config = dict(
    text_encoder_width=320,
    residual_init='none',
    adamw_lr_other_params=0.0026,
)
Rows from block 5 of the audio encoder of a small contrastive audio-text model, named by matrix and row number. Rows with one number belong to one neuron. Each number is 128 + 24 x the weight over its row's rms, rounded and kept within 0 to 255. All counts start at 0. Numbers have three digits each. After the name is the row's rms in percent of the matrix's.
After each neuron's rows are labels from the 100 clips, of 14848, where the neuron reaches its largest size: "responds to" is what is common among them. Only what is clearly more common there than usual is listed. The data: synthesized solo parts of chorales (CocoChorales). In brackets: how many of the 100, against the usual share in percent.
# gate: MLP gate (encoder.blocks.5.mlp.gate.weight, 192x96), inputs 0-95
# fc1: MLP up (encoder.blocks.5.mlp.fc1.weight, 192x96), inputs 0-95
# fc2: MLP down (encoder.blocks.5.mlp.fc2.weight, 96x192, transposed), outputs 0-95

gate.100 111:107125142158103112109146119146121110106145119134110103137147126137118125125101177095113144131137141143149162114119081139105123092161174131144114116129183089128103131121139163124105107155113113119150175093142109093134059125124125143153094093129111160112116083141164159137169116099107106166
fc1.100 104:110122134153109127102176132152106108114149138152094130126145113140124129144100150111126143124136130145112152109137091137120122094173164117143092113137164090118131118132123152129100096178099109112145189114151106103140078129123148153128109108124092143109137078128188167131183116110092141148
fc2.100 108:119127150155139135095159161086135122112149126132101113153133127096106097148187125125145153158152129125140137162103138193131102109109111122114104159122080121134139208139112174075110119136121133129140136145135143132150122120112137131150168156112107118145075141096144128135155105151128113096
responds to: tuba (89 vs 8.5); note C4 (48 vs 10.8); note G#3 (39 vs 8.1); note A#3 (38 vs 10.5)

gate.106 104:101086184145119156166168096137134120124099116106144132132156079126137108135118116119088109111160080144115136113137109136099128123102133123121150143152131073061163121131135149139121140133161115133103113138102137143098123145103070119148131109125121169142106104101091132116097127170118172116
fc1.106 101:142149135116137139083113145105090136142158147104113117095072137108147117118121128151146143189122164117165127139192145118173140147139133095143104104103115180118099134100101105120112109144113103069162149122139106111154113155159154133129109171123135116136114133138118151130167113158132135154
fc2.106 102:098158166135082124123134109086154101171146155122145100090108146166124097140143155093116095108105156153136083125116107147129108148119161154115130125152091155131076137139093145147139099104147098100143140158140107115117127161145110089154120164129110118134134134166081127158139170138129121117
responds to: note B3 (44 vs 9.6); note A3 (39 vs 8.6); flute (34 vs 8.9); note D#5 (26 vs 8.9)

gate.186 099:112124113105066123101119144087129154112132128122104092139124114109113122162116110162126059111142114154144093140088122133128191110164135154137129147135109153102141169153132178130104080163161145122133114141128143130103154153119087124151115107130096139119140106146150099138155086116128115101
fc1.186 102:140102079119151115112154162090137165134118157144144121144136142164154139178128095113119079087106154168149095122099109097125158123147160158140155163120146143125105140141143138142141071118122134121107136168144158135097114109117092126114113140140074117150164115156154097107142105099143131116
fc2.186 101:094091125155137164163146142157130153144112174117125113121112129131100180103082152098124139122067095129137121112149103144115145132144127150093120088136148114121132129099131188135093079124114154133123154124119140153137119123142108124152112118110162147096134131141103129158144112153148073187
responds to: note C5 (100 vs 10.2); violin (68 vs 13.7); note A#4 (44 vs 10.4); note D5 (40 vs 8.3)

gate.66 116:115146102098121119105128082112095152085128144097154113144091173129123103134105094168149155095114163140143098100113136119095154142143114123143096140143104138138158109166131125139111097162155183120108144117129133164105129111131111122142105120105137146133193105091100129182131098125163122119
fc1.66 114:144127097088116134091155050097097138093114145096151113109134165097152159126120100187148107135122157138139122127137139142057126165147128106170122136112100127131153118152124122134100130151144155128133154129122136150120156127121131133132083096098145108156171103127127075134132121121142124108
fc2.66 126:113105150148149137178111084142141115170139112111112097145129094154102129092160132129139151187135140135111150134093177124174184147099126118076117103137140135128133132125112142139129158101123114126145146117142122127123139161114119146114158120181091110132128143161102106179156152123136090163
responds to: note B3 (100 vs 9.6); bassoon (77 vs 8.5); note A3 (44 vs 8.6); note A#3 (29 vs 10.5)

gate.47 114:144106073120138131148154107145150137116125124112139104135125119088148104126090136115138113134118147156127065136131106094167124125126102116106148227174161140106121086156142151127113136143145113146118072099163110126111147142146123149126148125138127152163097132144103085104128131119112149117
fc1.47 113:135113080122138127176136140136152142122116161051082102154087126097118140121120143139155139106193146127157146120126134088148134108166129145141118123144114114117145100151101112113137127152159122118150089103174152139098135112118127130168158128127128158137138125132093150119165125185142144161
fc2.47 101:208134103148113111135134096109110203123137088120156151125132099132126121144181101143086135133112141101134136152115116111152126160146120140182109103117129157109138069123153110157140129150136183107153132094126089109149170118136099114110125139130147129106118116139150137140125136134119097128
responds to: note C#5 (76 vs 9.8); note C5 (49 vs 10.2); violin (47 vs 13.7); note D#5 (45 vs 8.9)

gate.39 088:125080163147111154140099122153108132125089135143112125140177127109118134135170144116127111115106167150118173176108062143139133169132120135120133151137126107095127121091136155113155154156106150140129140145129130107150096140146147143115065109139131130176156139140141161131195114093130129145
fc1.39 092:099063163163118141146112125142127121120106136182112137159155126100105146127152134118124093115100144138111158141095075154146137177121140125109118160138127097114092100097110151112164142168111148145133139142109122122117101127131148121104084118130116147150153140148148171140205115104129138136
fc2.39 091:177146134096145157134133128097136116160165105128132123126137119123096127146121113146154133127171081162159133137115097196113142100130160122138118166145085111127125130118071169107073121132129095108146135091125127150117164156125122139157144107144127096117108138132123132132156116107152169071
responds to: tuba (74 vs 8.5); note B3 (67 vs 9.6); note A3 (42 vs 8.6)

gate.144 075:099112119176120110084127161073178154114119147145121126135162182104138144115121136102139113117100121118138123119124176133113133134166150109155109097128141174137128095115113163131152137142147150124161083131163163152108122170152110160165133107110099106153153141147135100118164109132114167136
fc1.144 081:116129129117104141056147104153130112123092126108102137111131161123094139112161175134142111107143112092144140169150129109118105173158157117131072135120118140148094122125123101122137127098134124146136116104159100119172146109147151136138128111112158110137137122094149148132152186081168135183
fc2.144 085:086118153099144115101110143115129123139136091132078149128122163132118107120135120122109130159138176135118139153164097169087085112119136156140130180102150141127133158178093113098125132123077140076172138100151128099106124135140150082135144117135124118140069144149148120127153110124133147104
responds to: note C5 (100 vs 10.2); note A#4 (54 vs 10.4); horn (40 vs 6.7); oboe (28 vs 7.3)

gate.135 080:157076119128144181146107140127152109118118170078151156147093108120152157160105093075100135124105120105143143115113123137107141120111109158144129121145130145086128100120141155098122090164088125161155144164140147132118144158115140120137118171138105095110125141153139076152164138101103127154
fc1.135 080:148126164148124178130157160127118159098151100170131083160116127118117139106117181167153108116100135134141153161142095121116161132108133122133134146115096124146143124147100071148105147136120117141129140074123164120101131081098099173165127110126162151157163134115108129143120154103149106115
fc2.135 088:145128108127076132121131159141156157112144155091129093094097106138075120138072165110111130129159151144090151162146096109149148117131134109114149130144118179130136091114096130112113092165137133122077115158164079143148141157127111104089125156134098127160151120131145138118155141141153120137
responds to: note C5 (53 vs 10.2); note C#5 (27 vs 9.8)

gate.189 098:109117130123106166166105121082109166170116144127140139163127109119152155179127180133141142099145097111174112110137159123155136102153112147142156114123141097093144139147147135138123103162129128110147105172143115079078154123111113138138142170112143140156095093124113116151170093112132151132
fc1.189 094:129133122147132149167135110169140128146056156168147124153113123099101136155121102114133131139125084137150105125181182136124109095162123145137054124141140129116148093107134131126114108128108127098116103098128144127135123124125145144125121153103166166143113093077114113118136125137094179155
fc2.189 104:111128145169148104102123188125141101129152110153148132146161137146127076115148070165126127127090144143134134102095153082107108156122130151118126115112108128117133121083158088097076144143136135083145113109102112164087140142106122153121180129126104123143097132137125128166105124097108120125
responds to: note C5 (88 vs 10.2); oboe (82 vs 7.3); note D5 (32 vs 8.3); note B4 (28 vs 9.4)

gate.89 079:153103173120137139105152095090155111113106138131139154151154133113154142087116125181133147128121086149147121163087140128118117129127137172116121129155107105124134135108132150126184157104117150142120121085143089132157128128177179138125122153120161102132120075142130105167110105094078121129
fc1.89 083:102122111062154117100142121107170089124099106148128175123104139177101137119109093159107104114099116128139148162087171116098156149124157153135136098168124143111120142121131133131157141122113155107114138125148069159133124103146154168138116128117132135121125121146112120142108087169074120141
fc2.89 091:160119103124117136096160147104120138096177086123137065151125069150125098144106115124089136119154137140130166138095127076112113146139135120107079125138145109100137145152140137108130119114136123067175168138118132112129145140110083116137164133123109136137142132118077126124096149131098147097
responds to: tuba (48 vs 8.5); note C3 (46 vs 0.6); note B2 (46 vs 0.7); note F#3 (30 vs 4.8)

gate.98 087:073097120134094134131125135104132109116114141157142097116128107202092098120126134127134168070114128114164077169153127139139159179118111165141127128139117117144125146154121142109130156094094131109117143151127140116136108069145133146102121135122139142165147154132136132087150134105123175154
fc1.98 089:104143137148150062110113112130091137144142099126141109120111176141154158136111123135143181170153114123120134115198123124163152161123148108144141122122151114105104111121111120146109125086109154127124074137146120102130154122135167097154119097131115107105101164151132167104150141157081103120
fc2.98 085:109105148154163168101109148142136162100108143137126089149098134112116102169150121134135093135121097158108140121126113126148159120127127147107144128126150109163149113116134120110150134093141151144142167148173129120112135132110069163112057098093104140103112137104147106068156097145165128144
responds to: flute (39 vs 8.9); note D#5 (37 vs 8.9); note E5 (30 vs 7.7); note F5 (30 vs 8.1)

gate.53 096:113159125113123060143146099154147160162124155142149144125105130130105166150127092103092097142128116132141129134121144111111188106102132109145154133100159178137116124115164152143127089145142124157144134116117070137150147152149112147128105088128145091122130133101123182114162129159107100097
fc1.53 099:124126167106115037139164130110142132166133159152133155139110161161103098125138104098114102133141131133113119114114128119117159097124143153147160142101126181104127117116155153160143086141149133143146111141098080130144129137125106144106103107109128106101162133082117187118128147145116098153
fc2.53 094:155094150147096150137105123116127169107125183102095112139153129126136150128126096112129094135119134141144102136152129163076134139087129160098141083162140121124128137103078138078147120107119107132099132111107121098124131108114072142164111154095129143121113136171096112123161181155116105110
responds to: note C#5 (100 vs 9.8); note D#5 (46 vs 8.9); flute (41 vs 8.9); note B4 (37 vs 9.4)

gate.155 101:193082151153129094149156164146141170146121154111136095171131184111094109130144108098122102107113111113146133128088121109143113136098138092123181128106117159135153138140133163132121063107154154162132126133104102138099132109096145120138138126143122091122167125141141124146098128135141156125
fc1.155 103:116133109120084144129146146101104173114114102140145160122162076119143100145126119138128135111149139109128129173210106142107176124107115149170142137131129110118122097081104114115141071148139108112148127166167102132143113176128115133107127121136092172119139133117121141104123098128127174130
fc2.155 100:142117138121119115177119142132079149151138136125107145146141138142137126139124129099100130117135084114119114151175131079147117138113127149057121101122123131112148116121118129181107125124150141157089166111095175113130130151132137079084137135159176159116121079134147180150103111132117104105
responds to: note C5 (100 vs 10.2); note D5 (69 vs 8.3); horn (34 vs 6.7); note A#4 (31 vs 10.4)

gate.63 105:143143160090151152123115143102116132184153165172157142139144119159091124175125126124100093122128102148120109146120118093118140098177120144156120159159115117128109123132161132137119096139118104135112170116104104119127106126141123076115211134136148121152142175124116167138132151136101122105
fc1.63 104:158087136127129143125137114111122125176116170149086143116098142150087124120077086142102135151119113135130105139145099124137139116089092146133124138127124113088143083159108115121127167157088202108115157165141143140124133160122137084098136123175149122144143121117130123132113124147127067126
fc2.63 105:181133134096119138145116088127089123092114132136117114127139127151117097135118156111118167130178101175116119125134104138089168119092131088136110147136153145131129134157073135148141076198092112181145115099132159107156110142147169134117146115138119122137115147138149107154108107143137139132
responds to: flute (99 vs 8.9); note A#4 (42 vs 10.4); note C5 (39 vs 10.2); note A4 (37 vs 8.5)

gate.62 088:124102160100146138119087105117081134111162153149111142082096150138143142110140126138083130163116140159105098138143094135150132098134156114128150146122120092137132093149129104153126152129113160158188101113114139147156173122116114098099192110161103072137125115121101135118147122108119101130
fc1.62 094:125112140134122130105183176175159148107129068112122149132137103136086168131112153117165130160111125088121139112139151125116110115110119149114136115123149071079103119094065118140145135140120122139113135093165128146147132146130158149111091109107121121132147125179126087093114142157110128129
fc2.62 093:097149133132146116107130156098150089129146103106129149122073122098122124132107165136121083154116093122104127109122111121112116086166131123135131117167092134152111138146121137149154137151113118099112100143163078111130173127126098150094138174106157200163133124114119102181132133109129143157
responds to: flute (93 vs 8.9); note D5 (44 vs 8.3); note G5 (40 vs 6.5); note F#5 (33 vs 7.2)

gate.65 107:150104141148150113130122136127148102119143149177139117181150096124131121118106114103128119135135148113071152111116092145136079136139173151194109159127153110110110142135124122129132129150097167103154162139097105097096107124129115143140104135145121089144122138138128153122173131096120180068
fc1.65 104:123148138131127110120102125133139080105087103147112121154143149116138141155127127151172111132164137170068169108120076134171110137117143133143151140126162091105112119098127142126112125159168144115129118124189092090121081127131113135147096116109075107130130138139107135114162133103132177114
fc2.65 105:142104109177158144120123088105158072159169136081147101090150119111111122134155139178120135167163110168144104125143134169123084100146125090103118138088112084111134133118121117102111127116113119107098153111141077132125150093145127136127139142110128101110129144084111143147096117122143112122
responds to: tuba (89 vs 8.5); note G3 (46 vs 6.3); note A3 (28 vs 8.6)

gate.26 123:084138127133122168093096159172131139127167130126121135091094126170133093142120137105161197121151148117125126120168151136114123143087103110128109124137110068126122111112105179144149104124097160098126133123117150141162146144125156135149131111118184118124138165072146132150115126140146120113
fc1.26 124:080141141116162139117144125128157192100125139133127150075114161147114103147150105104141163154122162179122141129115163142104119108125111130134149126141127080140120132118117159135137105157098125133114125133141106156190158112091124123161105115157175076154113151096112108122144145157117103106
fc2.26 113:146177119086139070158128130191097117189112117127152113122110128121133121148089142114129134143089105094113144137109118129125098091084137110113113151124112102139178083160115118133137107151137137139136130099111098130148123139132184140134084150148132130134151093124171142120135132090131096135
responds to: note C5 (100 vs 10.2); note D5 (61 vs 8.3); note A#4 (32 vs 10.4); oboe (28 vs 7.3)

gate.174 095:090106125126126115114106103128125167105178131125089150102108133131138135089118098105074143129129151148119130150151101088103150177092129182162097159130171110133109105137147109124125140127079118138142188143112138123138128176109127149105107153149159136147110133117138110127109137105086093129
fc1.174 099:148127113157105127119143117141164145156142095092104081156137133127116141125135162109166144117143114085164164083132144105135121145104129140137168138126164116127131152109119113125163110109108184136154105161108113093133193103135132149129171134148141174117108089150160123136142101145098105093
fc2.174 094:127167132133101126132127152110098123139129182136167125106159143102144167127123181157104113160130162125111146119102104099112168120150087116124107115138107151140124138119174054157125134063151116105138111125126100131148092115142102130158137123105110121155138146111119107140152154087102100111
responds to: flute (68 vs 8.9); note C5 (46 vs 10.2); note D5 (44 vs 8.3); note B4 (38 vs 9.4)

gate.166 103:141105122110142132115138112099137125122130127137112101122130143114142051116104134172121119126172142136164133118121113128114078123154136116118149118169120163114085146201163122104117115116149107140179151145110166118144134134114165145117127144110120076162098128145174143136111130109109158079
fc1.166 102:130135085140133108142144092157128145121157138147119071096088132108130202130121162154113099171120131097133138114133135130089181125134115122155162099162145092124138129128106112109118121106152127135130155184130164138156118107117130146115127111135119075128120104141128116153133103170071148120
fc2.166 099:140123090139119163106116150119151100104145139126129108068146152153126120120117231091148148140110123157115154116117106139096138103110169154125125128130104093142098134153131134091071128139135156124168133154111133125113166140115116157103151100113135145135106136086130165139124119154122140102
responds to: note B2 (59 vs 0.7); note B3 (42 vs 9.6); bassoon (37 vs 8.5); instrument: cello (36 vs 9.8)