config.yaml
model: "contrastive audio-text model"
dataset: "synthesized solo parts of chorales (CocoChorales)"
train_examples: 39062
n_mels: 64
hop_length: 320
input: "log_mel"
spec_augment: true
win_length: 512
tokenizer: "word"
vocab_size: 56
loss: "sigmoid"
embed_dim: 256
encoder_arch: "convnext"
encoder_isotropic: false
encoder_norm: "layernorm"
encoder_activation: "swiglu"
encoder_mlp_ratio: 2
encoder_inner_norm: false
encoder_patch_size: [4, 4]
encoder_conv_stem: false
encoder_depths: [2, 4, 2]
encoder_widths: [48, 96, 192]
encoder_kernel_size: 7
text_encoder_causal: true
text_encoder_width: 320
text_encoder_layers: 8
text_encoder_norm: "rmsnorm"
text_encoder_norm_position: "pre"
text_encoder_activation: "gelu"
text_encoder_mlp_ratio: 4
text_encoder_head_dim: 48
text_encoder_fused_qkv: false
text_encoder_bias: "all"
text_encoder_qk_norm: false
text_encoder_parallel_block: true
text_encoder_inner_norm: false
text_encoder_drop_path: 0.05
text_encoder_positions: "learned"
init: "trunc_normal_002"
residual_init: "none"
optimizer: "soap"
beta2: 0.95
learning_rate: 0.0015
beta1: 0.95
shampoo_beta: 0.95
eps: 1e-08
precondition_frequency: 50
max_precond_dim: 1024
one_sided: false
adamw_lr_other_params: 0.0026
max_grad_norm: 3.0
ema_decay: 0.999
max_steps: 6900
batch_size: 512
epochs: 90.4
lr_schedule: "constant"
warmup_steps: 200
weight_decay: 0.2
adamw_weight_decay_other_params: 0.05
Rows from block 2 of the audio encoder of a small contrastive audio-text model, named by matrix and row number. Rows with one number belong to one neuron. Each number is 200 + 30 x the weight over its row's rms, rounded and kept within 0 to 999. All counts start at 0.
After each neuron's rows are labels from the 100 clips, of 14848, where the neuron reaches its largest size: "strongest on" is what is common among them. Only what is clearly more common there than usual is listed. The data: synthesized solo parts of chorales (CocoChorales). In brackets: how many of the 100, against the usual share in percent.
# gate: MLP gate (encoder.blocks.2.mlp.gate.weight, 192x96), inputs 0-95
# fc1: MLP up (encoder.blocks.2.mlp.fc1.weight, 192x96), inputs 0-95
# fc2: MLP down (encoder.blocks.2.mlp.fc2.weight, 96x192, transposed), outputs 0-95

gate.44,248,206,228,230,155,207,169,219,209,234,198,181,222,197,235,143,166,231,180,162,228,236,202,224,176,176,183,141,204,175,146,199,187,160,175,222,188,217,187,200,129,151,210,206,233,186,238,196,196,239,215,238,202,225,209,146,197,238,204,180,152,203,186,241,183,195,181,239,203,193,200,256,170,244,214,178,211,211,203,267,202,218,173,188,237,213,160,161,213,155,217,215,211,272,241,166
fc1.44,187,216,170,181,271,157,174,213,193,136,187,209,190,203,201,200,215,146,206,174,164,239,203,209,259,197,191,237,193,198,240,201,185,196,213,225,207,219,227,162,263,207,191,196,165,201,166,201,200,187,210,175,241,173,185,209,195,156,226,231,189,197,261,128,224,225,188,235,235,162,177,149,216,105,184,240,187,198,161,187,195,217,228,203,190,211,224,221,151,202,199,244,211,145,231,225
fc2.44,159,244,201,232,198,202,271,163,161,163,181,243,198,212,241,195,163,209,228,252,197,171,231,209,193,220,191,204,243,203,109,211,192,231,188,206,195,249,219,189,157,210,199,196,237,223,146,155,191,166,149,231,142,185,208,228,203,219,155,203,228,188,161,208,158,184,206,161,180,224,169,247,204,219,236,219,173,163,201,199,190,162,161,245,187,222,213,193,200,202,183,177,192,180,213,134
strongest on: note E4 (68 vs 9); viola (33 vs 8.7); note F#4 (31 vs 8.6); note F#3 (30 vs 4.8)

gate.141,207,219,190,196,187,200,196,192,192,189,179,132,234,207,209,214,157,230,243,204,148,150,195,231,227,247,246,199,210,192,208,203,218,151,209,201,261,198,206,176,178,172,169,208,181,230,206,259,235,210,247,239,218,205,207,183,205,234,151,172,201,237,199,210,217,206,116,176,201,177,200,186,253,188,223,184,235,183,153,210,146,168,179,208,206,178,210,230,216,273,174,158,233,247,208,258
fc1.141,194,244,206,191,185,170,181,152,206,191,130,188,211,157,202,223,197,260,257,170,237,188,220,201,211,223,209,239,175,180,164,198,245,192,133,214,214,214,222,196,219,225,170,227,143,267,221,210,260,173,184,198,201,186,195,198,251,275,163,182,178,191,201,179,203,188,190,188,218,202,186,216,251,213,211,191,203,150,175,255,183,138,180,193,209,212,235,198,218,236,160,173,240,249,200,193
fc2.141,178,204,181,251,222,187,139,183,218,199,199,203,219,195,152,205,186,233,208,214,235,142,282,164,184,238,206,176,144,255,185,202,210,250,192,176,239,172,220,219,159,196,176,175,145,227,190,228,175,184,145,229,270,183,209,168,226,210,210,211,187,200,168,246,188,208,191,190,199,220,222,264,229,167,220,208,186,191,151,165,198,155,220,199,199,239,213,205,248,212,219,164,190,148,223,207
strongest on: trombone (99 vs 7.5); note D4 (66 vs 12.4); note C#4 (50 vs 12.3); note E4 (38 vs 9)

gate.100,221,179,209,229,154,197,182,145,264,149,172,189,175,184,216,215,110,159,199,194,230,207,168,213,256,204,220,169,230,224,196,204,190,216,218,226,156,174,218,187,221,175,210,157,188,175,233,238,203,195,250,225,225,177,184,226,212,143,196,238,177,193,154,213,229,202,247,199,211,255,172,133,227,223,186,169,194,210,238,155,238,170,194,151,183,192,209,180,220,188,175,170,196,183,231,157
fc1.100,224,223,201,236,140,216,193,174,246,158,162,203,145,176,214,168,168,165,257,207,185,217,207,179,230,225,174,236,260,178,275,216,191,235,213,203,194,207,186,231,203,174,213,188,179,216,185,242,198,219,226,185,204,201,207,180,202,152,194,214,205,240,153,149,200,173,198,162,215,259,167,117,209,218,168,260,205,230,239,168,252,232,164,201,189,190,198,179,209,209,198,179,179,177,239,167
fc2.100,204,215,215,193,231,144,191,206,125,213,197,215,193,237,213,200,200,205,208,212,205,95,213,182,222,148,223,202,230,201,220,166,213,208,196,232,169,160,134,208,203,175,195,217,193,207,179,182,215,157,217,185,168,205,209,212,208,213,177,220,164,169,195,230,243,237,223,253,190,224,197,188,201,208,240,172,213,223,208,218,171,240,187,228,230,240,250,178,173,146,148,268,192,126,207,160
strongest on: note E4 (55 vs 9); clarinet (40 vs 9.1); note C5 (32 vs 10.2); oboe (26 vs 7.3)

gate.94,185,170,172,200,244,201,181,173,171,188,242,289,231,235,198,95,179,197,156,235,186,214,221,214,213,183,229,184,157,239,219,173,211,218,171,235,167,210,213,231,270,176,170,195,231,234,230,216,235,202,214,207,239,198,205,167,206,220,210,212,191,204,212,216,199,229,202,237,284,191,168,177,210,182,196,236,208,177,177,134,237,168,217,185,199,193,179,178,166,184,242,192,220,188,177,175
fc1.94,197,238,190,164,118,246,172,232,248,190,179,223,254,179,203,192,200,168,193,227,263,241,176,234,216,176,226,194,154,187,164,203,170,168,212,168,185,196,201,197,167,225,184,183,201,204,178,213,221,255,209,160,235,175,186,223,237,195,211,271,190,212,221,247,230,220,209,144,204,199,209,204,251,163,249,211,199,232,159,206,259,160,156,184,232,185,203,222,222,213,174,204,204,206,169,256
fc2.94,227,180,199,154,234,241,202,204,216,197,152,181,218,186,211,194,207,122,185,183,247,197,258,245,171,139,253,171,165,230,196,153,206,212,214,189,243,203,225,175,192,175,202,197,225,222,236,258,181,264,214,138,144,171,192,220,242,204,135,212,205,187,223,211,155,183,210,186,201,178,233,217,200,184,198,217,209,169,195,246,222,245,166,183,182,210,239,212,228,220,197,194,178,139,191,211
strongest on: clarinet (40 vs 9.1); bassoon (28 vs 8.5); note C4 (28 vs 10.8)

gate.47,229,196,195,205,171,128,200,165,205,215,197,206,201,193,188,188,225,234,117,193,200,189,150,253,213,167,241,185,183,270,181,227,246,229,175,186,194,201,218,170,245,200,220,189,245,194,171,185,178,170,193,189,242,239,252,172,162,186,175,256,205,156,163,215,160,175,208,225,192,223,202,201,212,215,148,213,200,142,193,179,167,214,144,220,196,215,215,219,218,184,251,159,151,175,242,187
fc1.47,184,204,199,203,242,218,218,177,141,237,196,205,224,211,168,181,232,184,217,163,266,190,231,187,169,157,239,212,169,235,188,251,217,199,184,199,165,204,152,249,223,186,214,216,252,207,154,219,176,148,214,212,270,228,204,175,174,193,175,209,222,179,151,193,198,216,232,156,256,221,179,198,196,252,214,208,194,163,195,158,209,219,212,231,158,224,220,202,150,197,194,123,197,202,262,177
fc2.47,231,218,148,183,175,232,185,191,147,131,152,230,176,210,233,213,200,168,205,214,165,240,146,186,208,224,183,192,186,183,223,167,188,166,210,197,142,143,198,229,226,184,234,171,194,192,153,193,199,111,188,197,206,213,213,222,146,198,186,206,156,184,192,210,230,213,207,205,185,234,217,132,154,175,188,211,195,219,210,154,207,235,207,218,240,192,144,180,153,146,173,201,210,183,214,152
strongest on: note E4 (70 vs 9); note D4 (55 vs 12.4); trombone (48 vs 7.5); note D#4 (44 vs 11.5)

gate.121,179,165,215,236,267,198,252,227,176,228,158,127,205,199,187,246,170,177,180,238,146,201,203,215,177,226,249,219,198,235,195,195,178,138,218,219,230,206,222,194,176,235,162,221,141,216,219,137,182,221,199,203,209,221,177,207,204,229,216,228,229,159,218,194,241,160,173,225,149,221,210,236,170,254,204,196,197,170,161,200,194,226,252,172,214,248,178,208,214,170,173,202,215,202,199,257
fc1.121,258,229,194,181,171,229,158,231,184,158,196,201,203,226,237,172,222,261,172,185,240,226,240,208,232,206,162,167,220,216,195,159,187,200,201,213,171,202,228,164,171,172,178,175,244,249,174,201,158,193,172,214,187,179,162,230,219,173,188,190,139,239,211,200,177,218,199,230,147,177,290,207,171,215,202,178,145,225,199,191,212,126,211,202,196,207,200,181,178,211,194,253,181,200,268,166
fc2.121,179,153,207,171,223,189,190,180,204,204,189,133,155,274,210,215,220,202,191,208,234,205,211,200,251,224,185,123,244,181,199,210,198,279,187,237,191,232,207,257,218,226,180,234,197,261,269,190,136,159,160,181,232,192,236,232,215,188,196,180,215,204,181,225,213,175,224,219,236,147,220,232,217,200,176,184,203,181,169,230,195,180,190,170,161,214,182,167,224,167,186,234,181,201,223,188
strongest on: trombone (65 vs 7.5); note F4 (42 vs 9.3); note E4 (30 vs 9); note G4 (25 vs 7.3)

gate.21,180,213,182,232,165,213,215,193,179,184,151,152,255,146,215,221,174,241,199,165,191,156,200,189,200,163,234,160,205,206,220,218,215,197,225,187,244,230,205,177,192,197,196,201,201,186,168,206,172,146,197,215,128,221,209,178,200,201,195,188,160,259,209,184,192,240,223,124,240,205,166,207,238,259,205,187,192,253,170,254,171,149,220,189,199,155,180,278,233,189,191,228,217,198,165,207
fc1.21,226,224,222,224,180,200,220,198,232,218,230,198,200,236,241,231,173,253,207,115,184,232,214,164,245,188,216,183,204,189,231,207,193,263,254,196,190,234,211,246,183,247,204,143,197,144,209,233,157,239,162,140,205,212,157,200,151,190,239,203,189,181,208,175,246,137,219,200,210,210,244,199,167,191,171,185,185,193,187,179,202,212,195,174,194,172,211,168,158,204,227,199,148,174,202,143
fc2.21,217,212,205,194,221,179,164,190,240,213,219,164,191,195,172,242,230,233,207,189,211,173,210,286,195,199,207,181,246,188,192,142,186,177,192,163,182,220,203,181,236,207,248,199,214,201,205,200,238,198,219,196,136,208,171,192,236,192,179,269,214,220,224,176,282,214,238,160,202,145,139,212,225,196,171,188,194,253,200,169,162,199,230,151,202,206,181,194,177,157,165,164,152,157,184,245
strongest on: trombone (94 vs 7.5); note F4 (64 vs 9.3); note F#4 (46 vs 8.6); note G4 (32 vs 7.3)

gate.52,157,204,206,171,260,205,246,272,185,178,211,213,189,191,205,170,174,264,228,138,248,193,275,200,224,182,239,200,170,196,177,203,183,196,190,205,190,141,207,191,168,215,199,213,195,180,201,156,147,237,216,135,168,245,198,182,168,212,206,263,195,187,213,184,191,236,211,246,204,227,212,181,200,228,155,192,232,208,184,200,204,234,157,206,164,130,246,184,213,205,239,190,214,217,178,208
fc1.52,235,175,202,232,152,165,212,167,246,259,215,165,231,214,199,236,221,140,218,193,244,191,162,218,190,197,200,224,173,171,192,235,184,196,204,190,273,215,215,198,187,199,228,164,209,197,208,191,186,210,173,290,233,191,226,262,182,193,217,181,181,180,209,244,187,185,182,184,166,237,192,190,162,215,224,235,196,179,175,213,177,163,126,188,248,212,225,212,261,200,166,215,200,136,220,237
fc2.52,235,193,224,190,235,195,214,187,194,214,195,184,255,227,261,205,231,198,239,153,214,180,253,218,177,221,180,222,188,222,126,216,184,189,193,274,194,208,229,213,155,190,191,186,135,165,185,204,242,197,178,221,199,226,224,184,193,215,181,194,165,219,238,233,199,150,165,225,214,259,215,260,128,158,203,160,213,186,233,162,176,237,215,191,176,134,171,171,165,207,192,217,207,222,193,203
strongest on: trombone (84 vs 7.5); note F4 (80 vs 9.3); note D#4 (34 vs 11.5); note F#4 (25 vs 8.6)

gate.98,201,206,199,192,189,227,166,199,303,122,207,218,169,237,212,187,163,215,143,213,195,206,165,164,163,208,205,205,180,205,221,212,192,187,170,193,209,197,154,206,205,223,222,205,152,216,148,206,219,272,214,178,220,145,219,219,207,174,252,219,249,208,208,217,180,196,161,192,271,241,155,256,214,184,204,188,232,228,201,161,193,210,182,163,187,205,239,165,210,204,168,189,243,208,158,207
fc1.98,186,226,201,191,201,178,182,189,261,276,250,176,173,137,203,200,221,259,176,175,186,227,252,160,199,220,242,201,189,191,174,232,202,180,191,223,246,211,179,125,151,216,252,192,209,220,196,169,201,151,157,181,238,225,198,199,183,243,196,215,213,182,209,195,191,217,207,248,252,136,201,218,223,186,188,223,194,178,234,239,195,228,184,197,203,204,214,170,218,190,208,161,212,221,141,268
fc2.98,157,204,196,192,221,240,207,293,254,174,189,278,204,237,216,194,166,207,222,108,214,201,184,183,162,228,181,195,196,214,227,199,192,207,178,238,205,193,205,205,198,225,200,189,191,190,267,211,174,196,214,199,186,193,181,237,273,238,183,202,204,235,229,167,205,273,225,187,201,232,194,200,218,199,170,171,166,200,197,226,199,241,162,210,197,227,201,234,196,171,217,137,203,209,181,273
strongest on: trombone (61 vs 7.5); note E4 (39 vs 9); note D#4 (31 vs 11.5); note F4 (28 vs 9.3)